Weights of a small masked image model: encoder activation gelu, encoder layers 16.
Rows from block 5 of the encoder of a small masked image model, named by matrix and row number. Rows with one number belong to one neuron. Each number is 128 + 24 x the weight over its row's rms, rounded and kept within 0 to 255. All counts start at 0.
After each neuron's rows are labels from the 100 images, of 14848, where the neuron reaches its highest value: "patch colour" is the nearest of a few named colours to the mean colour under the peak. Only what is clearly more common there than usual is listed. The data: crops of objects in photos (Visual Genome). In brackets: how many of the 100, against the usual share in percent.
# fc1: MLP up (encoder.blocks.5.mlp.fc1.weight, 640x160), inputs 0-159
# fc2: MLP down (encoder.blocks.5.mlp.fc2.weight, 160x640, transposed), outputs 0-159

fc1.248 [133 110 144 144 153 153  99 128 121 167 128 128 157 128 128  91 128 128 138 158 163 154 133 128 131 162 171 128 195 128 115 128 128 101 169 128 126 148 128  72 128 128 133 128 134 196 119 139 143 118 128 128 128  39 165 128 156  98 128 134 128 110  96  88 116 114 150 128 128  99 106 128 128 128 128 130 128  98  64  97 143 128 163 163 119 128 139  72 157 126 149 128 130 128 142 117 133 141 148  99 180 132 166 154 115 128 128 186 128 138 139 108 182 121 128 128  84 128 125 151 156 133 162 128 128 110 128 146 128 120 103 128 151 128 128 128 128  66 128  90 128 128  86 128 128 103 128  95 168 128 128 124 128  87 128 119 111 106  97 132]
fc2.248 [118 124 137  95 100 128 128 174 128 128  70  95 141 130 195 128 102 180 136  82 128 128 140 190 166 129 125 128  90  99 113 126 102 128 125 128 128 127 151 147 117 141 142 128 139 137 111 120 128 128 128 145  89 126 131 154 128 128 180 130 134 128 128 128 133 155 127 101 104 170  85 128 154 100  77  79 114 128 149 156 100 135 118 131 146 128 179 117 128 164 128 128 153 178  75 122 128 128 109 145 128 175 132 137 124 162 134  53 128 130 187 120 128 128 100 114 173 116  65  97 128 128 149 128  81 128 128 128 129 161 128 128 111 128 128 133 145 128 146 130 128 130  89 136 152 128 124 128 128 128  92  97 128 127  93 127 128 128  98 120]
patch colour: black (50 vs 15.2)

fc1.221 [143 144 128 115 111 113 160  98 150 128 157 121 134 196 128 128 111 122 121 174 221 128  99 139 128 171 161 128 128 115  69 128 131 128  98 128 128 128 128  90 119 137 128 127 117 170 152 128 128 130 128 121 128 103 128 128 107 112 120 159 140 128 128 128 145 128  90 144 102 128 118  98 101 139  76  77 128 128 102 162 143 102 128 128 128 111 120 128 145  73 161 161 128 151 134 149 156 128 128  68 128 128 138 117 128 109  87 144  55 128 128 133 182 127 148 128 117 128 128 128 128 165 135 128 128 207 128 145 109 128 128 107 115 115 128 147 123 128 128 130 116 128  50 128 117  84  96 109 131 128  98 128 148 115 117 128 130 128  94 131]
fc2.221 [150 128 137 128  64 102 128 159 128 173 113 162 166 128 106 110  21 148 138 156 159 128 105 137 128 104 143 131 128 128  75 156 128 170 100 122 177 128 140 139 128 136  96 130 128 189 121 169 128 155 188 128 102 128 116 112 122 128 113 127 128 107 107 128 142 190 110 120  79 121 128 128  82 128  77 108 136 132 102 128 125 128 128 128 106 154 124 163 140 128  96 128 165 128  79 161 128 142 128 112 158  95 124 128 128 121 140 128 128 128 144 128  91 112 117 149 110  95 111 128 128 128 128 119 107 128 128 128 142  98 133 128 171  86 176 135  90 158 120 128 128 126 101 134 101 146 128 128 128 128 101 135 171 128 128 128 147 129 139 121]
patch colour: brown (88 vs 32.2)

fc1.543 [116 128 110 149 128 139 102 128 131 128 128 128 122 154 128 191 163  99 169 127 193 165 128 128 108 143 146 128 128 158 109 149  94 128 141 115 150 176 128  99 136 118 128  99 169 143 146 141 170 128 108 130 137 128 149 143 157 128 118 128  70 128  92  95 115  89  83 128 158 120 107 141 101 149  88  95 128 115 134 141 122 131 106 162 140 161 128  79 126  93 128 131 127  95 165 128 128 128 167  85 128 145 142 153 152 131 128 170  80 111 127 132 157 123 123 154 120 128 124 128 145 128 128 128 153 128 141 172  54 128 110 128 110  76 128 128 143 128 120  75 113 110  81 128 128 137  97 128 128 128 101 173 128  84 141 138  92 128  97 128]
fc2.543 [128 101 132  97 128 106 122 129 107 102 145 128 128 111  55 132 128  90 139 128 107 110 128  60 128 213 147 127 111 137  84 136 128 115  88  96 159 128 128 128 133 128 175 126 105 128 106 152 128 115 140  99 129 128 107 109 130 128 108 119 128 128 111 128 117 128 117 125 148 148 121 162 171 128 179 106 161  86 128 128 128 112 128 102 124 128  77 130 129 115 161 128 128 128 128 128 128 138 128 128 128 128 128 115 156 113 137 150 128  76 134 133 128  80 128 124  52 137 145 178 128 128 138 121 128 128 130 132 132  82 118  97 186  80 207 141 166 139 147 128 133 151 129 112 128 125 128 150 127 151 148 128 112  90 161 128  77 132 128 128]
patch colour: brown (77 vs 32.2)

fc1.637 [158 145 128 159 119 138 143 153 139 128 128 173  70 128 128 152 128 128 109 128 141 125 167 151 172 149 108 148 123 179 109 133 128 175  94 128 128 152 128 128 147 128  90 125 159 128 146 165 128 114  87 100 128 114 132  96 128 128 135 105 114 128 106 123 154 116  87 101 124  65  98 161 106 150 113 110 128 102 128  92 128 128 128 145 128 165 128 101 139 128  93 188 140 159 128 166 125 118 128 128 100 145 128 128 146 165 128 166 122 159 128 128 128 124 128 128  99 141 149 128 139 128 128 152 128 109 125 136 106  96 128 128 105  70 128 128 128 124 144 128 174  81 128 134 153 128 136 166 102 102  71 133 128  84 113  88  62  73  95 101]
fc2.637 [136 114 134 118 129 147 119 145 116 119 128 128 157 136 123 112 180  97 126 202 118 150 128 117 128 128 138 123 131  49 172 112 103 105 160 128 127  91 142 139 128 137 161 141 143 139 107 111 128 154 201 128 104 128 133 142 128 128 109 125 147 121 128 128 104 126 155 128 128 150 172  79 136 133 159  96 109 101 154 164 136 128 108 135  87  93 127 146 128  99 139 137 101 128 128 127 128 168 128 140 137 136 131 128 107  88 122  88 121  90 116 120 165 102 133 122  88 106 128 162 135 122 137 110 120 128 149 128 149 128 128 112 164 142 100 128  80  93  97 109 113 124 107 107  88 128 143  97 184 128 184 142 184 162 100 150 113 150 127 177]
patch colour: brown (74 vs 32.2)

fc1.491 [128 131  98 117 128 128  56 104 128 137 128 126 128 128 133 126 128  99 165 155 128 128 163 128 138 175 163 116 128 122 113 152 166 125 128 129 110 157 128  80 128 156 124 128 128 128 116 118 128 114 142 100 128 128 181 128 209 128 134 153  87 128 128 128 105 128 128 128 128 110 128 128 128 148 136 141 128 104  87 101 106 116 128 194  90 128 128  78 165 162 130  98 163 159 164 153 128 128 173  89 158 129 128 167 120 154 128 125 143 181 196 128 163 149 121 128  85 128 111 174 147 128 128 128 128  73 151 128 128 128 128 128 151  88 122 114 128 128 128 101 128 128  84 106 128 104 114  82 163 128 128 128 128 123 128  87 128 128 157 128]
fc2.491 [123 148 128 128 128 128 130 130 128 151 128 117 167 128 203 128 128 175 128  96 115 212 104  74 128  47 128 128 153 122 163 132  92 148 128 128 128  98 128 128 128 128  83 128 128 128 128 133 165 108 128 152 146 130 144 128 131 128 162 124 128 122 128 128 128 128 128 140 145 157 177 128 121 153  61  95 102 113 140  98 129 150 106 128 167 166 101  96  85 128  27  89 128 106 126 128 127 171 135 186 133 116 128 128 112 128 128 174 132 128 172 128 117 128 165 141 164 115 128 110 134 124 128 128  78 128 123 128 128 128 128  94 112 152 115 117 111 133  94 136 129 117 128 128 141 136 127 128 135 128 128 128 128 128 141 148 148 142 115 128]
patch colour: black (51 vs 15.2)

fc1.487 [115  95 161 128 141 163 128 109 122 122 154 102 114 128 128 128 128 128 108 172 108 123 113 124 163 128 101 147 128 111 153  61 128 128 127 128 142 129 137 121 162 128 125 119 110 166 154 131  88 128 136 100 134 141 100 116 128  96 136 129 128 101 148 105 128 128 103 157 115 128 147  97  83 128 143 103 128 118 128 128 127 107 167 128 128  67 161 128 154 139 165 128 106 128 137 128 128 130 168 128 174 128 152 101 164 120 128 145 158 191 149 128 128 116 142 167 121 152 128 155 128 128  95 121 128 140 158 107 138 165 128  71 128 128  55 128 128 119 146 137 144 128 142 128  99 128  93  72  98  96  58 109 128 112 119 115 128 187  61 113]
fc2.487 [132 128 128 172 163 152 128 143 118 150 128 221 128 132 118 128  92 163 159 139 111 104 154 139 128  70 128 128 137  92 143 152 145 126 128 128 110 104 143 123 127 106 123 127 133 114 128 172 125 156 133 126 128 129 117 148 128 128 112 128 128 128 128 114 128 134 153 111  78  80  97 153 171 128  95 128  87 153 132 138 124 137 131 134 166 157  81 128 128 128  73 128 218 169 128 128 128 152 130  66 128 128 128 161 105 150 132 142 126 141 115 128  96 149 158 134 146 128 138 128 106 132 130 124 118 128 128  89 135  88 146 125 128 126 112 128 155 137  84 122 122 134 107 128 128 128 110 148 130 189 128 127  97 182 153 166  95 128 173 159]
patch colour: white (38 vs 6.1); pink (26 vs 9.7)

fc1.385 [119 128 120 128 117 147 128 121  79 163 113 132 128 125 103 128 120 144 144 128 138 128 113 111 146 128 153 144 173 125 128 128 104  95 152 128 144 159 155 125 128 128 165 128 137 215 128 119 113  86 113 120 128  70 128 146 148 102  91  91 147  83 128 105  97 103 123 128 154 103 107 112 128 128 109 128 146  96 101  76 119 132 128 128 125 128 134 128 120 128 128 131 134 128 169 177 109 106 176 110 179 136 166 151 139 156  94 164 111 146 138  72 176 131 145 158 128 181 121 128 128 133 128 164 142 142 100 128 108  72 120 128 152 100 142 134 160 101 128 127 143 128 106 109 103 159  84 135 128 128 116 154 139  95 128 146 115  68  88 120]
fc2.385 [148 128 119 109 128 122 129  60 128 149 113 127 130 124 201 128 139 148 122 172 135 134 129 153 127 200 140 136 117 133  92 164 140 134  76 138 128 128 178  99 123 130 133 128 128 120 128 134 167 128 154 140 112 125 128 128 128 171 128 128 127 182 128 128 128 128 118  51 123 128  98 140 105 131 143 127  88 108 191 128 128 128 119 128 130 140 145 128 155 118 128 148  90 128  90  99 157 139 149 144 103 107 128 128  97 106 137  78 126 120 161 128 104 143 128  93 158  76  99 171 128 128 116 128 129 128  82 120 112 154 128 128  71 149  93 157  85 145 128 122 128 123 118 107 128 107 171 111  77 116  91 128 128 134 125 128 121 150 151 139]
patch colour: black (39 vs 15.2)

fc1.569 [128 128 151 152 128 128 108 128  66 128 145 128 112 129 113 128 128 151 128 138 149 128 135 154 128 128 140 112 128 169 128 128 192 125 162 128  71 147 128 132 142 105 128 146 161 154 128  73 105 128 128 128 112 128 128 105 128 121 122 188 194 128 128  91  69 128 189 129 141 128 128 143 128 128 128 128 147 109 128 131 165 122 128 149 133 175 128 126 157 128 128 128 128 140 175 128 128  71  85 128 128 128 115 134 148 140  93 120 114 128 230 128 103 134 131 142  99 148 128 157 128 128 128 128 144 129 149  91 128 128 157  87 128 119 107 128 128 128 136 120  98 155  66 148 128 155 153 128 170 128 138 164 128 128 103  95 128 155 128  81]
fc2.569 [128 129 128 128 128 128 128 166 148 108 128 128 137 134 128 125  94 113 118 128 113 160 128  88 153  67 128 128  77  71 128 149 108 128 128 143 128 108 128 128 112 135 128 128 128 115 128 128 148 147 128 128 128 139 128 139 128 128 128 128 128 128 128 112  61 136 128 128 128 173 155 128 136 112  71 151 105 144  95 119 128 105 143 135 186  87  86 129  67 139 108 132 128 132 120 128 128 128 126 128 140 180 128 128 139 116 125 135 143 128 205 112  67 128 111 196 186 115 128 102 128 130 145 130 156 118 159 111  91  48 108 124 169  69 128 139 128 128 128 139 134 128 172 139 138 141 119 128  88 159 106 106 128 128 139  97  93 128 128 128]
patch colour: black (41 vs 15.2)

fc1.42 [112 128 139 141 128 128 128 142 123 116 169 128 100 128 113 107  93 148  93 156 128 128 110 168 119 133  86 173 104 100 171  73 151 161 120 128 133 119 128 138 145 128 104 128 144 110 146  90 128 128 128 103 128 121 124 105 115 122 128 130 153 120  88 139  81 132  76 139 184 114 128 124  99  94 120 111 107  90 111 171 128 131 137 133 177 128 162 118 152 105 116 171 128 203 128 128 128 104 128 131 160 157 170  94 150 112  47 128 133 185 128 140 158 101 146 112 111  88 138 169 128 147  93 104 128 138 128 128 128  97 128  93  92 143 101 128 128 112  91 147 128 126 128 140 119 158 128 128 128 121 137 106 151 128 115 114 127 157 112  85]
fc2.42 [128 135 132 104 135 166 128 104 120 128 128  85 145 129 186 172 173 103 164 129 137 102 137 133 143 114 174  86 114 187  59 143 109 102 193 128 111 122 141 130 112 123 128 128 126 137 144 143 128  87 122 131 130 128 122 171 131 141 128 128 128 150 131 140 207  85 159  95 128 156 138 114 105 161 150 113 127 141 121  79 120 128 128 128  75 130 110 151 145 119 141 128 153 109 159 117 146 128 116 119  78 126 128 126 122 128 128 128 118 128 128 145  78 102  91 136 128 181 148 132 130 128 129 128  99 137 115 125 113 139 154 160 131 128 108 132 121 158 148 128 118 148 154  92 146 125  99 107 179 145 119 128 154 128 128 143  93  86 145 184]
patch colour: pink (35 vs 9.7)

fc1.20 [117  78 174 144 149 128 128 128 131 132  99  88 121 166 128 159 158 165 129 111 118 114 148 154 128 128  90 139 147 155 126 177  91  59 154 125 156 112 128 139 126 119 110 129 128 128 128 133 128  88 128 119 127 133  84 161 128 142 146 109 103 113 153 161 128  71 137  83 110 128  76 128 153 109 109 100  86  96 131 111 128 128 138 179 151 128 128 128 128 128 128 139  92  96 181 107 150 128 128 174  90 145 128 130 127 128 151 126 143 103 144 115 130 147 153 128 132 190 161 116 140  78 153 160 128 128 143  87  92  87 128 146 128 122  75  84 128 128 118 129 142  98 149 105 128 114 139  95 129 124 100 128  95 128 102 128 127 110 143 100]
fc2.20 [142 147 118 156 102 146 130 104 153 133 169 197 106 128 146 117  69 106 128 171 128  98 128  93 116  98 135 128 144 128 163  78 163 138 102 128 121 128 149 113 124 130 111 123 130 128 137  89 105 153 128 122 129 136 120 106 124  79 111 128 137 141  87 128 159 148 128 123 163 128 196 167  82 173 120 160 142 136  90 142 150 128 133 128 105 129 127 122  98 128 128 128 148 163 128 128 125 113 115  78 147 110 128 156 159 140 128 128 128 169  96 127  87 137 133 130 113 104 128 173 159 128 128 128 155 128  97 129 116 128 131 111 147 143 121 198 107 127  90 126 114 126 131 114 105 145 101 133 109 106 151 145 169 116 175 107  63 111 110 167]
patch colour: white (34 vs 6.1); pink (30 vs 9.7)

fc1.169 [128 117 113 131 112 157 128 142 128 174  91 122 117 128  78 175 117 128 174 109 128 120 127 104 119 118 116 136 164 119 128 119 164  94 159 113 152 146 128 128 123 128 153 123 122 178 113 103 105 113 104 116 128 107 128 153 128 102 100  82 132  87 129  86 134  83 117 134 152 128 106  84 118 138 104 128 128 128 128 105 123 128 128 173 168 128 155 128 115 115 154 146 129 120 153 169 116 123 162 128 172 106 159 144 128 167  96 163 117 128 146  75 162 139 128 157 115 177 140 102 139  97 113 182 154 154  83 113  94  92 123 153 154 101 128 138 172  97 114 169 146 138 137 128  92 128 115 128 142 128 128 130 175 157 128 137 127  68 127 102]
fc2.169 [124 115 128 128 137 118 125  81 147 112 130 128 137 128 215 128 128 127 128 166 119 125 128 156 142 169 128 128 151 128 151 152 136 167  77 128 116 128 143 123 110 138 101 126 128 108 141 128 150 173 141 133 114 128 116 128 118 179 103 128 128 180 128 129 112 131 136  88 120 114 123 197 119 130 128 128 126  99 151 129 122 136 128 124 136 171 118 128 142 151 120 128 115 155  97 104 152 103 126 148 128 129 128 128 128  75 125  93 128 128 133 124  90 137 162  74 112  83 107 181 110 124 140 140 144 128  89 128 129 125 132  95  85 159 113 194  74 128  95 108 128 128 128 128 156 128 147 121  95 128  60 145  79 128 145 150 128 170 168 148]
patch colour: grey (62 vs 31.9)

fc1.112 [128 128 168 162 156 128 120  73 132 205 117 128 116 128 146 158 163 136 146 142 128 146 131 131 140 126 128 128 113 166 126 180 102 143 171 146 107 167 137 128 162 118 128 126 164 142 128 128 128 107  93 128 128  98 128 121 129 128 128 114  75 128 137 104 145  68 143  96 142 136  92 128 128 128 128 108 128  99 128 106 128 124 103 152 148 171  90  89 152 109 128 112 128  97 161 101 122 132 128 128 128 127 113 145  85 103 157 129 128 110 143 128 173 144 106 152 128 140 128 128 141 111 147 121 163 106 129 115 128  80 105 173 128 109 128  78 112  98  88  73  75  76 144 116 123 100 128 132 107 144 136 128 110 128 128 128  54 110 150 128]
fc2.112 [135 124 128 103 119 128 128 177 128  66 100 128 175 117 109 128 120  87 128 128 132 106  98 128 128 180 117 138 114 171 112 116 149 114  97 128 198  95 128 129 128 126 123 128 122 128 131  97 128 124 157 109 111 127 140 130 128 112 156 128 124 144  91 129  97 146 128 179 143 121 134 135 105 148 165  77 128 146 160 160 126 128 131 125  92  89 176 140  89 128  93 145 111 156 135 166 144 149 118 100 140 157 122  91 155 139 126 137 128 172 111 144 107 130 128  83  84 118 146 123 128 138 117 118 130 128 153 152 130 181 126 112 106  95 100 111 124 119 112 176 128 128  84 116 117 123 129 128 190  98 140 100 131 129 101 160 184 120  76 114]
patch colour: black (39 vs 15.2)

fc1.166 [112  96 141 128 140 116 148 128 128 128 128 124 116 119 148  89 128 154 128 183 116 109 104 161 131 103  92 154  95 148 106 128 135  77 146 223 158 114 101 155 143 154 161 136 121 141 134 128 115  91 128 140 155 128 128  96 128 105  84 116 155 101 153 103 128 117 152 128 148 114 113 157  99 121 128 122  95 108 136 103 121 130  87 128 107 128 128 111 191 104 128 113 134 114  97 108 118 145 139 141 128 128 128 110 208 166  92 128 137 128 128 168 108 128 134 128 124 128 128 142 128 128 136 108 128 128 125 103 100 162  89 167 142 128  75 116 106 159 128 128  92  82 128 124 155 153  95 137  95 123 128 148  86 128 129 152  89  95 115  85]
fc2.166 [124 113 136 147 117 128 123 128 144 128 155 126 133 129 166 143 105 128 128  98 138 128 175  76 128 128 145 128 126 123 200  91 146 169 128 116 128 138 133 128 120 126 121 143 128 135 115 161 171 136 149 118  96 121 123 170 128 112 149 134 121 128 102 128 124 156  98 147  83 128 128 128 151 128 126 138 157 135 115 134 143 118 128 133 118 162 122 130 128 126 128 104 134 138  97 117 138 109 128 128 120 157 135 190  80 128 110 136 128 182 101 116 116 126 166 162 126 153 127 111 129 128 164 135 117 126 127 141  95  81 144  63 115 139 182  90 147 111  94 128 128 127 128  92 119 102 170 121 194 121  73 103 127 162 151  97 167 128 207 173]
patch colour: white (62 vs 6.1); pink (31 vs 9.7)

fc1.617 [128 134 128 113 137 139 128 128  80 128 128 161 174 128 163 161 128  99 128 110 123 128 128 110 172 108 151 128 167 132 120 128 156 104 128 144 131 148 155 128 144 128 125 128 133 160 151 116 128 128 161 128 174 128 128 104 128  29  77 121 153 105  62  52 112 168 118 157  64 128 128  97  73 128 128 128 128 146 128  85 128 128 169 128 128 124 111 134 128 128 128 128 152 128 158 128 165 154 148 128 128 115 128 132 135 154 107 128 128 128 139 128 112 177 132 152 110 128 129 134 140 163 139 137 128 128 117 168 133 164  91 107 146 128 115 189 128 122 120 147 128 128  92 113 106  93  84 113 128  95 127 128 103  92 140 161 119  99 128 139]
fc2.617 [113 118 136 128 102 146 121 128 152 177 128  76  84 126 119 141 109 128 137 158 128 112 111 172 113 128 112 113  70 127 128 161  99 128 120 130 118 128 109 123 140 117 128 121 118 128 140 138 162  81 128 106  86 128 115 153 128 243 157 120 128 139 174 129  78 108 145 146 141 162 100 139 128 128 128  93 101  82  83 128 116 128 110 122 128 138 136 142  96 128 144 122 107 128 122 150 128 154 135 161 118 123 128 113 115 131 128 128 128 154 117 128 128 128 164 119 148 148 122  83 155 130 125 128 167 129 143 115 103  75 140 152 139 143 110  63 128 134 139 128 128 131 168 128 145 130 128 128 139 170 132 136 136 128  59  90 148 163 183 124]
patch colour: white (32 vs 6.1); pink (25 vs 9.7)

fc1.9 [133 128 128 138 138 113 161 117 137 128 153 150  92 121 128 128 144 128 104  99 117 127 193 151 128 136  90 184 117 153 141 145 155  82 157 128 134 163 128 128 148 130 128 127 173  85 128 128  96 128 140 128 113 128 111  74  97 119 113 118 156 112 128 128 128 108  92  53 146 128 147 128 170 160 128 134  84 109 111 102 135 126 105 108 124 164  97 128 129 128  62 128 150 122 134 128 128 128 143 151 122 139 128 183  88 166 128 102 148 161 141 142 128 128 153 150 152 128 128 100 128 128 133 128 128 128 140 141 128 125  82  97 128 128 128 130 106  35  76  89 128 128 124 127 128 128 159 128 160  93 138 154 131 128 145 113 120  71 106 128]
fc2.9 [137 130 126 109 128 110 119 102 137 140 128  89 159 134 133 128  62 140 164 157 128 119 110 106 108 128 137 128  97 132 117  97  98 161 116 140 144  90  96 141 138 141 117 110 133 128 146 128 133  79  90 150 123 122 128 170 128 104 128 134 128 128 155 139 128 128 142 179  70 173 142 109  98  80 159 104 157 165 119 128 132 116 138 128 148 104 168 128 118 126 176  74 147 157 125 113 128 128 124 152 120  90 128  98 190  96 134 148 138 116 136 126 121 139  91  69 145 145 142 180 114 123 128 117 123 131 143 117 100 102 131 122 132 149 140 114 102 163 145 197 122 128 168 128 142 128  63 128 128 122  86 105 157 146 128 128 111 143 164 128]
patch colour: white (43 vs 6.1); pink (40 vs 9.7)

fc1.288 [128 142 165 108 143 119 138 128 128 128 128 128 128 128 142 128 149 120 148 149 221 111 128 143 128 199 187 110 161 157 128 128 105 150 130  93 151 128 157 101 124 136 128 128 156 128 126 146 136 128  73 128 127  92 167 128  94 128 113  76 128 121 128 125 123 128 156  94 128 111  76 149 105 126 128 108 142 123  41 128 123 128 138 163 119 128 128  95 105 128 135 179 128 113 128 158  96 128 123  99 148 128 104 155 169 128 128 145  68 121 125 116 172 138 152 128 128 128 120 164 128 128 128 128 128 128 131 121  96 116  87 156 155  97 128 129 128 128 128  90 131 144  62  93 125 147 113 178 160 128 116  99 128 129 118  99 128 132 124 128]
fc2.288 [107 128 130 128 128 135 131 127 120 134 128 128  74 128 146 128 187 101 113  81 143 125 142 128 125 188 123 128 128 137 128  99 142 133 118 111 128 128 141 128 128 131 148 128 121 136 128 128 128 152 169  53 184 128 128 128 128 135 115 123 128 128 150 109 166 128 156  99 101 189 128 164 128 100 128 152 130 132 134 119 121  96 128 142 128  79 120 128  89 128 128  97 239  73  56 118 100 128 133 178  94 128 127 128 144 111 113 128 119 133 128 110 125 156 162 128 129 128 103 138 121 128 128 136 119 128 139 125 128 128 151 128 174 203 121 128  99 154 127 128 124 133 128  81 117 128  96 137 128 112 128  88 154 145 128 128 117 161 128 134]
patch colour: brown (73 vs 32.2)

fc1.441 [146 128 128 128 129  92 128  99 128 135  90 120 128 128 134 128 128  97 186 128 128 128 128 128 107 128 128 159 163 128 128  97 128 146 128 128 143 128 128 128 128 189 179 139 128 128 128 159 128 111 147 145 128  66 128 103 128 130 128 154 109 128 128  62 128 153 120 122 181 128 133 128 170 122 163 128 128  94 128  65 119 128 128 128 128  72 136 128 148 119 117  83 128 117 121 139 128  96 128 128 102 103 169 128 102 135 117 128 151 128 236 159 128 162 128 123  98 144 128 128 128 128 133 128 141 118 128 128  98  75  90  72 128 145 128  97 143 128 137 119 130 128 202 145 128 128 106 105 165 119 128  95 128  88 128 109 110 128 128 168]
fc2.441 [131 128 125 128 136 166 126 187 130 139  93 142  93 117 180 161 141 128 128 128 120 141 160 141 140 128 128 125 128 146 112 128  81 133  96 129  85 145 164  88 112 118 128 117 128 130 120 124 128 128  79 154 128 126 119 121 129 121 104 128 128 120 128 128 128 128 128 135 128 128 128 128 128 116 126  71 128 145 122 128 106 128 136 128 168 128 133 139 135 122 118 180  92 165 112 109 123 153 116  86 142 128 128 128 128 128 115 100 128 118 206 128 137 167 117 184 110 128 173  85  92 153 142 175 102 126 131 150 132 194 130 128  58 128 153 128 175 104 128 121 137 116 128 137 128 108 128 116 128 162 146 143  91 128 128  58 200 134  91 105]
patch colour: grey (71 vs 31.9)

fc1.483 [128 128 155 128 158 128 192 110 128 128 128 106 106 135 128 149 128 104 130 130 180 128 128 141  66 123 128 143 128 173 138 128 161 128 165 128 121 100 128 128 141 128 103 128 147 177 128 155 128 128  71 103 167 113 128 140 128 141  80 128 128 112 128  98 113 142 134 128 120 128  74  82 128 128 120 133 164 128 139 128 128 115  84  97 147  87 161 128 128 128 119 160 140 123 128 126  89 128 110 124 123 128 128 128 128 128 128 128  76 139 179 164 166 128 128 128  95 128 119 128 182 128  65  83 128 175 153 176 151 122 128 128 135 128 147 128 111 128 131  93 128 180  94 128 107 116 128 163 154 128  84 110 174 131 128  79 128 142 178 128]
fc2.483 [102 151 128 128 128  97 128 169 183 175 128 128 128 128 106 157 149  98 182 128 139 148 103 114 126  90 119 128 172 128 128 105 101 128  81 137 128 103  49 128  95 122 149 128 128 109 128 128  59 129 188 119 206 128 128 128 128  89  94 129 128 128 142 128 128 128 156 140 159 144 128 128 141 128  98 128 146 128 154 128 137 147 136 130 138 110  82 145 128  92 145 131 128 128 143 128  84 149 131 145 146 174 132 128 128 104 128 128 109 194 128 124  80 121 118 131 128 102 128 128  61 128 111 176 114 128 144 128 128 128  63 164 108 156 127 128 114 128 121 128 128 128 128 123 123 109 160 128 128 128 128  68 128 128 117 128 106 128 118 132]
patch colour: brown (81 vs 32.2)

fc1.494 [128 107 129 162 140 141 133  77 147 128 128 156  87 195 127 128 128 128 128 149 171 128 128 205 128 181 170 128 128 128 103 128 190 128 153 100 128 118 185 119 147 128 117 135 128 128 128 128 128 128 142 112 128  44 128 128 116 128 125 128 128 111 127 137 136 121 173  71 128 128  65 128 135 128 113 128  93 133  82 128 121 128 136 131 128 128 148 116 128 124 128 150 163 162 128 154 128 130  91 137  97 130 113 138 128 128 128 128 134 125 131 134 161 126 122 148 159 128 137 128 120 128 128 128 132 138 112  78 109 128 119 141 153 128 132  87  90  67 128 128 109 128  41 139 104  92 128 128  66 103 117 136 128 128 128 122 122 125 128  88]
fc2.494 [ 92 126 128 107 176 128 128 127  89 112 109 128 128 128 128 129 115 156 128  88 137 122 128   8 127  78 136 128 137 118 190 109  65 128 112 140 121 106 105 128 127 136 128 127 128 128 134  59 128  82 142 128 150 123 128 128 128  92 133 137 128 128 129 128 128  97 119 182 163 128 128 128 132 143 128 143 128 128 158  58 128 128 128 128 122  83 128 128 188 130 186 162 115 122 137 144 128 128 134  79 142 128 135 134 128 118 133 168 128 128 143 122 145 128 128 153 128 132 128 192 153 128 128 125 142 128 128 128 145 162 114 122 128  79 128 128 122 128 128 134 115 128 128 163 146 124 128 129 207 110 138 172 132 128 141 128 136 128 128 128]
patch colour: brown (63 vs 32.2)

fc1.414 [128 129  90 128 134 175 159 108 128 128 116 151 128 182 157 145 165 101 143 116 211 128 128 128 112 192 200  98 102 128 145 128 128 169 128 128 116 174 132 128 134 132 128 137 133 164 149 174 160 138 124 128 104  99 128 128  73 128 106 137  94 128 128 115 130 141 138 101 106 128  87  99 128 128  98 104 128 128  80 130 128 137 149 117  99 128 119 128  94 128 174 147 128 133 127 128 128 149 107  88 126 163  81 153 128 128 128 153  86 128 125 128 172 128 128 145  99 144 128 128 138 124 155 128 128 153 169 132 128 128 141  96  87 117 111 141 128 128 115 115 128 128  75 131 110  89 113 141 140 128  79 128 128  92 128  82 116 181 128 128]
fc2.414 [128 153 128 128 128 128 131 109  98 141 113  97 130 140 109 128 128 128 174 128 153 140 128 108 162 108 128 112  93 128  85 137 114 128 128 127 157  93 134 116 128 117 117 128 128 151 128 128  49 137 149 126 121 128 123 116 120 107 102 128 133  95 104 120 149 128 126 101  84 145 128 182 137 152 143 128 128 128 119 108 115 128 128 126 128  85 175 140 128 145 100 128 183 164 131 128 128 134 131 176 106  95 119 130  67 118 128  90 143 128 124 129 124 128 148 121 139 125 128 128 112 146 128 110 100 139  97 132 197 128 108 187 238 152 146 137 140 128 128  92 128 127 103 157 147 113 143 130 107  90 138 195 128 128  65 112 128 138 121 152]
patch colour: brown (82 vs 32.2)